config.yaml
train_examples: 194171
crop_scale_min: 0.2
arch: "gmlp"
layers: 10
residual_init: "none"
beta1: 0.9
batch_size: 128
weight_decay: 0.0
Rows from block 2 of a small self-supervised image encoder, named by matrix and row number. Rows with one number belong to one neuron. Each number is 500 + 25 x the weight over its row's rms, rounded and kept within 0 to 999. All counts start at 0. Numbers have three digits each.
After each neuron's rows are labels from the 100 images, of 14976, where the neuron reaches its largest size: "strongest on" is what is common among them. Only what is clearly more common there than usual is listed. The data: microscope photos of single blood and bone marrow cells. In brackets: how many of the 100.
# u: gMLP up (value half) (model.blocks.2.mixer.u.weight, 384x192), inputs 96-191
# v: gMLP up (gate half) (model.blocks.2.mixer.v.weight, 384x192), inputs 96-191
# out: gMLP down (model.blocks.2.mixer.out.weight, 192x384, transposed), outputs 96-191

u.257:469530513497502510513518511502522516483521523548478477521544505510452490492505507504541548481537524475538494518551484468508541510498507507552522497538553501518514464499506524530526489516511471491490525515517513484484514506482505499533489469483543539522528502514524460524503527522555523498
v.257:509499524498494494509518514471495520522528460489512480541482558536505552492502506477470502505488542473485498479495495526446507479498477472511542537501461516488482497545482472536508502502448528479484521496474438513495455478504513495500506514456481492478464515538500512536496483469504488515
out.257:527498491484480537512475508458527505518556450491492540496513467529520500537517490488490514549493513466545509492528462486493495544486537503494486515483499468493483524538535527512520473521566477500533532486519509522492535492545497524480473485521459467488489538487530476504519487513473487482
strongest on: cell type: promyelocyte (28)

u.2:457485510447491494496509491494522516482488488509447488495504487488453477498531526483580511488532512467535509498520494484502530464498500492507537496531543480544509499485476490513507514502533505497498510512498525467502563501468514505499506443497531529502504503494506440522476482514545518495
v.2:443488526468486481510542485494514491490534508533478478509509484509506480480488532518545525441495536489545509461528490478474530472502494533506509518495509526529496507516492485526510502492484473475492503522481515525484538487496540461486470496455515516529556507509542485496485480502505531503
out.2:482538486488525527488501529485516490499486510460506497506542483455448439527475520534524493542496483547531472498521501509499451489548557501520465516494536449498479481468561506494481425521478492499498469520501500485526523499451520480536494529508549525514457465521497478506483511496494467503
strongest on: cell type: promyelocyte (25)

u.102:462497517468484476515539481492512490491499483489494481457497505484481476483527487488526488510486485477498513518480464479522500473517509494481556452492498451526487495484485497518535469510527516466528497504491497442460518486461520521473510494461485487471484526480487450479450500478511497456
v.102:449495490489528491537508522485534501460476462518483501518549447505474495486516519549551543447553494505546489524499493476479536494502484501545486466530529485534564483501522464547494554489505476485492497480515495469492512508465520495464489472524551531548541525537509510514493473486514496465
out.102:462494526499497508470508511483445506517515501499551519490456530480497470471511522499520462528498528480531497503496491477463455507476493518492462481534544531535474553498515457500537491477492527454484478513514498448514531483477520495545484450517489492515551489492512505516521485528466456505
strongest on: smear: peripheral blood (61)

u.30:497527485469505516508518495472524485481484482519435504469536484497481463458484537519522510479531522478530489485514511475520524490489484482523471502533532489518493477524487498537512526482508470479496464500521522456500521456481496512472469459499528526529525521502491484475512468542552497477
v.30:521510487504513535546510529475496547482489449516514509522510539525493543509515510509475546514501527477497482485488469509452524478484460466542528553505475493484470484557509473573506527487464497484497501518496451490502460484512499498497483500469508490473491527527500507536501501467529481513
out.30:515461470506474451474481460498514457474520498522537479497481513493520489447497510488502478465492482480514492469494509514524517532477485506538466544510480523518481447485533453507484499553512498459471527545487506501513543503517526504510469506481477504501539528510487480505478465544473508474
strongest on: cell type: blast (25)

u.314:486522532488464473481588514500502485531534475475515467502494529512529461515496496476502486515494497495492485505487480472532494486499541515485553488478494517491469526530490533498530473514492495490500527490475516504452542500469531540515525492501469492503506491451486516502480503475481487483
v.314:471467516463487454498559520504492492541528477507516460505519543506504494512519508456507478530487496451499447485495491499492488490523514514476567454465492503517469507519464497493503487501483539480511529506487496478459504492458528525492527523467483498461503524500502496531449523492511485504
out.314:451523508488509497538540481501491512492522469480523529515514528502490466502490532472517527538501566452512461499522491511509520511503506500500537492496530484519501522484495456504481490470502514427476465493486513467506498492492531513514529501456491532490506502534535497506480546488506533498
strongest on: smear: peripheral blood (42)

u.174:462553514505487556514535500505501521509495503535481487506512476484482431523493487528492518514523489541506485510543508499516484530491498498508482513546535517529530488493534523476504517508527420499489490497531512508509520483530484510516485470525518498529515494481485491448514519480522481512
v.174:493513500494535535492495504517498521477479522516443522461499486458482466499475469566501512457543499537507518520527509494527488483525517490520488476543517482500520477481541514477509512495511497463495492473547486511520502499515498475490478456484544507564522509489506479461541516526512512515
out.174:510525478510500527496500472467481537480532508518509510520489483478506446526468520497501494533467538494539552467499481462468483533462535523519477470475499506502466505464498438525521447503519484493531493504488534475490531485517514436457507480519488470526516491545491530530510522497478497515
strongest on: smear: peripheral blood (43); cell type: myeloblast (30)

u.233:492526464518484476512484517488506528515469497491500554495505512470524536508496490494504512481501472461493534454508473491458497527393486514492468517500518478491546501540488492525489526517511484522494503550506497489457491521517481538499491491545505517509531486525458477475479485492526523493
v.233:501486499500495430499486526568493552522479497486529472460512493486501517564521498492486484525503464504479501538489482488489501517535496549474504483478481502496482504447498501458481485477580502520524525478501507484463524542494514487516517526504486493449535504503502504473476536520507491467
out.233:531448505499507446495476472513480533494486538476505516485512554498485490479465505494489477481468481490507498474522504509470499513509491519495521512507470497477475489531488475484496494510509501543477500520489513535485476556531472515526536528541479508492506485488506498515477575484541519527
strongest on: cell type: artefact (58)

u.170:515472463504496468488482504511465506514438541494441524438512456464501486515496502508517480484520471525484476518500513530524485511531512466493483468485510473486482497446521499475468538486556528543502439430501529499531529501519457509506501475505501500503499454481506487460493522490496512510
v.170:523518473513539537528476528481481494397481489536486533492495499480504499520429485525503558499511499504485511513495475485513523496473496496540451527526483424474478500528523514558520491519492465519521502523511484490491496487518491473496476489494493480498479584491509504493518517479539537454
out.170:485483501494496535486544502494513441472463456518495532492445528526504484515510506490545524500514577479492476480481506475509508506502506505500484500538481498484496489509495493510525523494504596500492493493468520491491496520530500489504486447467495462490480568515444487482505461503513481489
strongest on: cell type: blast (34)

u.301:532509485539508538504472508463465486496459495516506524537438503514508503477469480560507517464503515526494511502489492497521500535481482510511452520507507522480537491512545520494485501505506471510485483506495513540539503495525481471497423485501510501584513490484507534510556487483475502513
v.301:479518493491546524548518521507532512480496500521512537503524497514458516501487491496493538528500502534498495497531481497462518460523491498573527520512507468496497445492483482564495499466452509486498507498508469521537482499480463479508498513469526527503473491514520473486478486481525505522
out.301:563452494512499464488515467504541496500496526508539513479449510476508554491522488476536472534496515461480522511471506514517492523492493527515494500483496544534535514484516510540497494510522611533490496526489516542510527521497507483513507500483554461516512501522498521518470474512505492491
strongest on: smear: peripheral blood (56)

u.370:502490534469468462502534504480532518542507485478536450510519503516492514481551505458498485509486491485501499478487503504454495495486483507483556470490504517540476522522497440506481524506499509475505513466465495484463494502408498563445525547523525546489508491544484512525472478497506490515
v.370:495468460490518488507462478487495481475472495511447523511488489470458520455558491513543498448512504482518484484487505470500486484503487496501469478508516495503528505500498482522495509503493506495469465556501509514478503490522509443464474442489520465528498516463529481558492475534512457529
out.370:538482465522515463480491489512538512496509515496502509499507469505509560512533490557443487519442469469499526475492442548476530506515493516498485479476406492486484492492498506486444494513510528562500512513528468511511467539508479480525516562520498447512446488471479541497493537484524504509
strongest on: cell type: erythroblast (32)

u.158:512497457505546540500470487514501509449420528506474546463503446461480500445474487559498511463524466530490467496502527493507475490505474478509450526521514470477499461470505535499512533469540496552508467508510521494524500539538451495477483482531546499544501514488485455484505476515498523521
v.158:520499529511490499525533513484473518512544482521538459558486545549513530511502492476470493526473509469478480509478473529492509509517497524510547507471474488497469513530481495520498484527466505517492544488504452478506474479478521496519492521460466491457480532501506532549501515467506482482
out.158:540493490515470507538508492508498511528479455503513466480471519504530476479519500502491523501492527500477539505469522497523530535530521530501511560468506515538498462515490480540481481462512466554469504501536508476502511512468516515492488472477493484460486518564500481498525507509491497512
strongest on: cell type: promyelocyte (25)

u.154:508544507497505541513515490515498482489480534516456524491510470464482474512478513510528529470529496512516471499518508460497512502491504487527495523540534469533486494487534523533531488505571494497482494501518487475493559500475444510498491462509525490543536538482512487462528494517527497505
v.154:508455499497493486490444472506507485540514524516494468513508475514486526503532518502498506476513515496521517547531526523498519537504493500475477436509503517537551514459513499500480497504505507519527473519538490538528498481480521463476497475490518499507542454512528495503531444561511517533
out.154:493492506514518475491543502465533482489457509489493518481492475518501507516474512511535486521467520462493509515484471494504474498488504523487572496468525528491489467489491502473511516506483508473502472522490497508522494493497470467469489504485494514531496463500496528535486511471472471531
strongest on: cell type: blast (31)

u.184:470538492477486553499522516515513481473492493524485549463472496465502483482488496505499527473514486502484456455500517456498512494496522485537476538523526445515470483554499528517525495465501476492488482501461480484489493514491460503463493499509523493495532540500469488444508521500522524517
v.184:505521500467511515496533502504507512504508523480473487468556488490482524516515483487513500488513499522485465481507495508478471495503508502517546483500488469522463489486541505508480539457451531516468472490482471542513500490467449511490509476509516506513457458515486494493508519503505479537
out.184:471503506545485516518468507510476488481514479495515514511476505491477538499488520494466515450470534498512508518497479459480520502496529481487462466527464496482484506533490528510521525547496468538507510523508510459456493549503528464475501519542466458468507560512531517496520450513470524487
strongest on: cell type: artefact (55)

u.337:486506544519457482456513471556532478535506499470479472475514505505529501497503481495494474503506497458512533503514490488532474527484522535460537492491497534520489535510494538483519461547507497537519544466510533542446505501496522532496530480537482484495535464469488468472502482506511510464
v.337:524545501500485571489532497471469485491467462472486553491488501470523514518510475483506502482485482508472455463464479453510482498446508488504475561515478478484439500551492522510545482506502510504495493551480479509475504482523472526516489478517484474503502507471465492508534513474473469512
out.337:499603499496481570532551503513478516480510497497482513487546487513521542498506505528533567494551488509502488486528446489486489505493512494499479499514473461512514472502510513509480480530498482507506498518509506498533488481497521495493507443501500488515535574512506439498552520494522501513
strongest on: smear: peripheral blood (41); cell type: myeloblast (31)