Weights of a small self-supervised image encoder: patch size [2, 2], batches of 128.
Rows from block 6 of a small self-supervised image encoder, named by matrix and row number. Rows with one number belong to one neuron. Each number is 500 + 25 x the weight over its row's rms, rounded and kept within 0 to 999. All counts start at 0. Numbers have three digits each.
After each neuron's rows are labels from the 100 images, of 14976, where the neuron reaches its largest size: "strongest on" is what is common among them; "patch colour" is the nearest of a few named colours to the mean colour under the peak. Only what is clearly more common there than usual is listed. The data: microscope photos of single blood and bone marrow cells.
# u: gMLP up (value half) (model.blocks.6.mixer.u.weight, 384x192), inputs 96-191
# v: gMLP up (gate half) (model.blocks.6.mixer.v.weight, 384x192), inputs 96-191
# out: gMLP down (model.blocks.6.mixer.out.weight, 192x384, transposed), outputs 96-191

u.187:471520539468512504539515528546500488496500521526505460478552512517479505548549508472508530540485517488476494502516477511475506487518501501525553499483502465489468490515462491525503478485475500497495527501487474497481499492470497516515519500479485474462486525503509460506454510448536479463
v.187:549503451501538521483474522460486472460466504458451521495465460489465507470487520496517492476535496521508488485482533503497483476516484442488455537508501508472521460480496515495488496467508528505468489522491503514536504507545472480529465453496548500535511487490509500507509496486468473532
out.187:514459525491508444492475489559499467493475508480531507476486498481494527562507533475503486569465488499508519484530460510531482501515506499500522521492514504453476512489506470523490452516536471526514462540457503522500513524539508468490498521515487471516474469507508509474480491492537498472
strongest on: cell type: segmented neutrophil
patch colour: purple; blue

u.243:538564493485497528498525553493493491503465523503511504513524491533514480457441523499511534526515501502494505492526452462510495534493470517518506508510487492537485539493487506497509515477490420480516541453472531505490529526482505491509474481567476514537479503502517508478542494485524513465
v.243:479558523526499555522477554528459528479521463510482498511522530495504462490424526486495567515517510514487497519539503471506497529467501498509462538562509465493524484526547493511513485446477449477516488532475515470500509493513441467501503484529495531503506524508515519465516489485549499478
out.243:494530496480538550483472524546496483476492555478456521466494491481489446530498470422489540483522459520519509500512515441504495527510510486509531522531513502479479506504499503502529503469464465463514498529507492490453498493439508472510489469544507480509512493520494472452505494509540494485
strongest on: cell type: artefact
patch colour: white

u.3:513523477526506513469536541467540504507504532477503514514492501548502523492443501520479500478528544516513561483495509525471512515474469511505499519539479534507529518508497494531483540499452503496498493443520470522519462543496517483503504486508507526547454456565485522483517460485483539510
v.3:465495525495489499482488496560454527501506467481486481456505531478468458442545462485528492455506505525504485518516513475521482494497540522479490530511537485492518483506488497513525508555491508483526470521537514494487535486468466529502556502513567478505519487491463495529516470491503498527
out.3:532523500503526516494500455460501519499537510498525530514456496487478492526501463443487498473512518490511506458422490488487505491501492503501483581494462479495490482482535514540516494490467524498485531533532503501483512504454473533490508556524529469519432483482445479525513465506473533522
strongest on: cell type: segmented neutrophil
patch colour: blue

u.126:543546545482481529503535543429517498491481503503494512524527483489539479538436503487505515482529507539478500471499464481509486530465485473531513557531534503517504508535499500503513500490497454471464524477501498482510504537505475509471458454504467520538493496504484478537487500467499490510
v.126:484485525500543499530447501500537507494572500543562502504493486536481516513558491499476535494463498494543498493509512502504538499519477518525484494482539521508499512513519489523494479500469499509527481517534476500488486494449533469476504507485511521484472537528535493524483481531538509506
out.126:529488491470519497498469485507477512557524465509538478475477534515497516488474501487477502504446497464458487502478506491500480477503485507497466466492480513518470501505510521480522517499512500520522491522531508494502459531550506519519519515472491450464539516502481524525486502502496496491
strongest on: cell type: artefact
patch colour: white

u.56:512508475496496524502486478481509489473487441557501476543486506517494500493509535528502507460527552488500499508514517501527571477516471491488483508508508520504537518497498532499509493461469515509502484520480511515497504534524529426530448452465487503518488527478560509529527503509500507490
v.56:490492478473575497535469490547492510478502543499483530432534461477455505549527501495481505529515475506521517542519510515458498471545472496540488460502497465492481493465502494504451531486507525504514463475506468477521478528478468489521552506491543486462469500533504469469494499494508508477
out.56:453469518509538495452490465559483488514495547518523492442479471489500497531517507544504508545531476523533504504548490490498499496522482492505508504520545506464536502452525480514494516478512493504497455530468484494505513531497488449487530531512521471529494477567495504474493512480514472516
strongest on: cell type: segmented neutrophil; smear: peripheral blood
patch colour: purple

u.19:498492514486511472488472508498514502526544509498507439505528519526447514497565493479483487507490493483490501508529486506489512506521544528514590461455501506526467532509479479512500502477456505491518562529501458495459487492428517490522532506500529512464464470527518498511496534495516500489
v.19:526470521516498486485497490553530481534489529495531491453480484514491508506498483496496475550440473491478521532506472497499482577512503529483490447474475503461525539468503520467474513511493503479509472497505533531482502514503520506538524545545510449487492460500487553477497521521498472501
out.19:509519479488512477476529537486508466510476510482472524521503460492513519520537488443505477543498506489519488494518444527467451488518473494527530512472496489471508531504454486552473517462521483484484491517502453516504493476480555498518537468531476494499445495477482522531523531496495484466
strongest on: cell type: artefact
patch colour: purple

u.138:486505514483539516518511507536511496487528552495484477465542483484490494528531496476492496536495483478490499529510501515475509470532522510514553478503493451511475486470484493527495498479481505484503507467498482489482494497446465518532538514469520504455468498504519468476463517472533498452
v.138:519468458515510493490471516457513470492487519505496489516457494529502519477474502514504498470489534470502534494508527507489503516503458496503463504493498527467573502478490492498463507490482525497488488527501504522526487513522510471518468459472504488561518474505522538511531482495462466529
out.138:482466516498519507483486476543529497508478494482531508484518472483489514569518508493483475559484487507490526501517459498463505497508521516505481525508524473486490530509511460517506460499506494501529483530474500504484514475489497471485505547506517481480457493503490487459490479495551512480
strongest on: cell type: segmented neutrophil; smear: peripheral blood
patch colour: purple

u.100:544499467512557519521481492490466485438473506510454508475490478483436489498495517526531522465521495528515496529494523515497514461518479460516451498541486488486527457478509544498512508481548518525461506517497513489525508508538502461516466478501549468510511538457545492504491477514515519498
v.100:490483539452513482545526509520513493494515497536519473482502518522476515532521533465501504520498520472500493498504501516475517470530467513524524470472525498499478501508486490540484475488464506466508475445468491473492494500448532491508525514453479480454506522519532433502460527492524498477
out.100:512477505527495506505505491560505523455488543503501496491490476502482483553526498467519469561476509519491492479505481487508445450525522505520509536489525523460542534519490463494485471487474528485442472524512513519501519514476510490542460511505525467538460478534484509495490524506472483534
strongest on: cell type: segmented neutrophil; smear: peripheral blood
patch colour: purple

u.86:491487482496506473469485482548489482478463534484447502475514476488447457518523532498551473513483479505510523496537494484532478528488517506474469468519541503474512528479517526483510516503515503467484470511496590518489531481509521489505516494508541465503506465414514522508460511506497486502
v.86:448477501470528486500484493551522470449534561519505492452515471505456516544563515518503499534454498478502507480552508513479508506516477503501485502480494491473490501486471470506460506481470509496525486479514505502508483520469522463486512507514491483452481505515526526475496509522528494499
out.86:484480530488481481490522455482528492530490536496549453486452514523526454480495518492490471471499478515545509523459529479484507452506512493497513461481503545510529499464458527486485499482529511474492512456519490504436495497472501499465526514531500509491458495496528481486478484530490490477
strongest on: cell type: segmented neutrophil; smear: peripheral blood
patch colour: pink

u.181:486541477516533522539532504489499532444491482533460509524517514463434488485446490513538553485513503490514527492502491468492544491473499513540492500552501479528546473522528509526536504502504421490517504516504499475498506501494506472513475469505543538496472526490543512494510463506544537463
v.181:500533491538526535529502488498509502474519497521491534511486503511430511506493489533533538491520557502478513475496524488484534485493482491546489565511519495480520457538551537536520483497487479498497500519491503490511514511510494463516455475461526517512494513494516507512509475478475512533
out.181:509513493463517477470540445459509513517486494492516485491506467486520481470496492570507514494502490511501430536430525498495513484515501480505498494503460481528478488492485549506526482480528514487460494471478477487473507527539518517495519519522480532523492499506477517521515505514461504476
strongest on: cell type: erythroblast
patch colour: black

u.29:472533495489512500503502480498506509487546523524464466525520490507509488492477499523530512516503531518531518509515504499510537505537524525523526521507528508497508479485504507513509480515498487518488497460526509496473532510452544501538486481473485549495464517502528492479490464505551521467
v.29:506516515511493483479512480494516511491488469491519498453503485509531532599474489534476504519461482491493497521450492525500498518506511517487511501499490492443475515479503506473494514527513471522444434461519499512489477506501472498522523534507486467489497506504459524527468506517514506461
out.29:522498510485513544521451509507501501528415456507480518533511521462494520499475495506498528476514485497454511501536523498540512510495472504513525506527534496513455476515518505472486512512518496533529526514487509529528493477527491548472497462466539521479552509521501492466503537506487510534
strongest on: cell type: artefact
patch colour: purple; blue

u.178:488537464520505511499559465470526510512510504472518510510496483502489498510476499534501510499515513466505511502445536492449533461498472436500555474541492499496487432498529475492486525522555504548451504465489496493491516488499507541468501521472515506536515464509476478485486479487495556510
v.178:509516491506514467499481521521482489495459480512522503467510478515521526572484498487473516523446480479500485504494490539511505534473495494485489475482496478446519508486480508479466534509522452513460423494530518498512482503522469499500495506515475460496522514510500543517458524514495483486
out.178:504501448510486541517495535547495503496498503475433500465502509548455533511508493499500513510481478514534469501544491506506484501445554448532479497499517519485478506545482486479478454488502512486484502500534483470527526477508484501476496450469504493471526519463520489498462521499497497507
strongest on: cell type: artefact
patch colour: white

u.120:485481510472493472490519519565513469518506530512512486480534503495479486511522535450513476525496503501503537490559510497494507493531537495478553467469545470494463503502481478506513502470468547472521514484517494473464509467438505506494547504470501516468481514498537502450472503486492488510
v.120:453521510454506470524538527558519479478508542524501493468567507511521534534509489458484508499475517489518509508537484514460509474483491492526546467497524462476460477540489438544499506479496481463508471480512493467489490486435494506453532499501481498475508527511499471487495515499533502499
out.120:544479483515510499508509490478505453516501516494503492459476482506531464494506499536473444511489485521489526494483487492487464508497516489508500496500471567436501535472518504522495533515486510493463467491497498530486473501560532477520509520545488456507516484523480520514486476475461475533
strongest on: cell type: segmented neutrophil
patch colour: purple

u.216:500573520506476559469538533503519516522471517473479522501538495511501492470446485485501515473531527535537520491505482447509487500452508491508516513561511493541531522528497511528536504520453423474510525490471509495477494498472514513481501493549493519555492475494476494494502481480535515469
v.216:489528543489493523521512522497459533496482432519505508537514529491492521460479489464482523468512512511481483513520498439460477541452469471508482514530503481503528511543537466524497523464513439498505473500434492476477479513512486523492515501518496550511511505531510519490511513460490485476
out.216:493481472503523500518478481505507515498469537490505544491478484506453482513536512498507509462506512474530520524479531421496543489487497488503485516498499512496491562484487472476515541505471495483511513511511486525431486503488509488493501538554512482485516488503509490474478454532516480451
strongest on: smear: peripheral blood
patch colour: grey

u.296:516527482499492519459514474464509476522488534459498505476502435480498475496514521534512458515497511516514503467517508463499502499496496503478515488510520495511507528476455472494518536502525449517459506471519567500462504514465498526516520480557528496539516445497486493505464496483516556478
v.296:521538519490492538479531527456482464479542512483487526507516494465504496553517522448513511492522520515531504471508477450510463518469511495489515502524488498512476499537480460512530485454461471468467502525501503471460507491475486508477540462539480503517511521494481468488520511516538472481
out.296:523534481494532511496495512487501498479504543490498537509507461492534463512527486469505560477505514503501543495505503411502539516470464491528533528563510456529496490507459463498576508479462472511519527522511477483449486509447512481503540464540481490487495507537498474464505462481512507498
strongest on: smear: peripheral blood
patch colour: white

u.98:475500532466503505523528537513517506502515509497495496493554502470489492489525521486507495543505474493503484502520489496465503470527532504493542472498509440530469478481513464547500524492463509482504510467489484480484498485441460527531535506501521517465452493511488508493478516478531485475
v.98:482495505467535500536503517515486504496529505505492502484548490475476506504534535482502516537491464491501461508523493508473494463550497505532547475487496467524459469477494488523484508479465512485487498477487474464504493484456480516527533515496509512447472510506519491502445548469501487479
out.98:495514543488487496510553524425485512499516495515540479543499531550519474453489505506463493441506511477488444480443512520528480511479527466498496497492450555505493516513478518505489525506507484496483491445501489517491500484518507500498511492497476515506528507503459526554515508478469502509
strongest on: cell type: erythroblast
patch colour: blue

u.205:528505533501465483449508505490484459546494483485502485455484462525521476544463515467513481516475505479484507476516486493531474517505502535478526511484534536502529538507493497470510522492509469499486466474521549509520511472505512523501530522511499506499520449506465539514480521493475502495
v.205:499480543522486457486499505481508572548506473494562484539465542548522517483486514527474467516495527522485494530446509511521501522537530492476517527521491529498459512501529493479472489519525511540502495422494490535496489529510491499503490570510494497480486464510490509493481512475498554472
out.205:431516522461484538481483446541461534514428430490495462481498547485501510462478501558489523519535468496493474551481504504512500485508521511516518537486482489493451471508518548491516471533513456520547497495524485469497493511541519504482495506525518499513502511486498476479485507487517530487
strongest on: cell type: artefact
patch colour: grey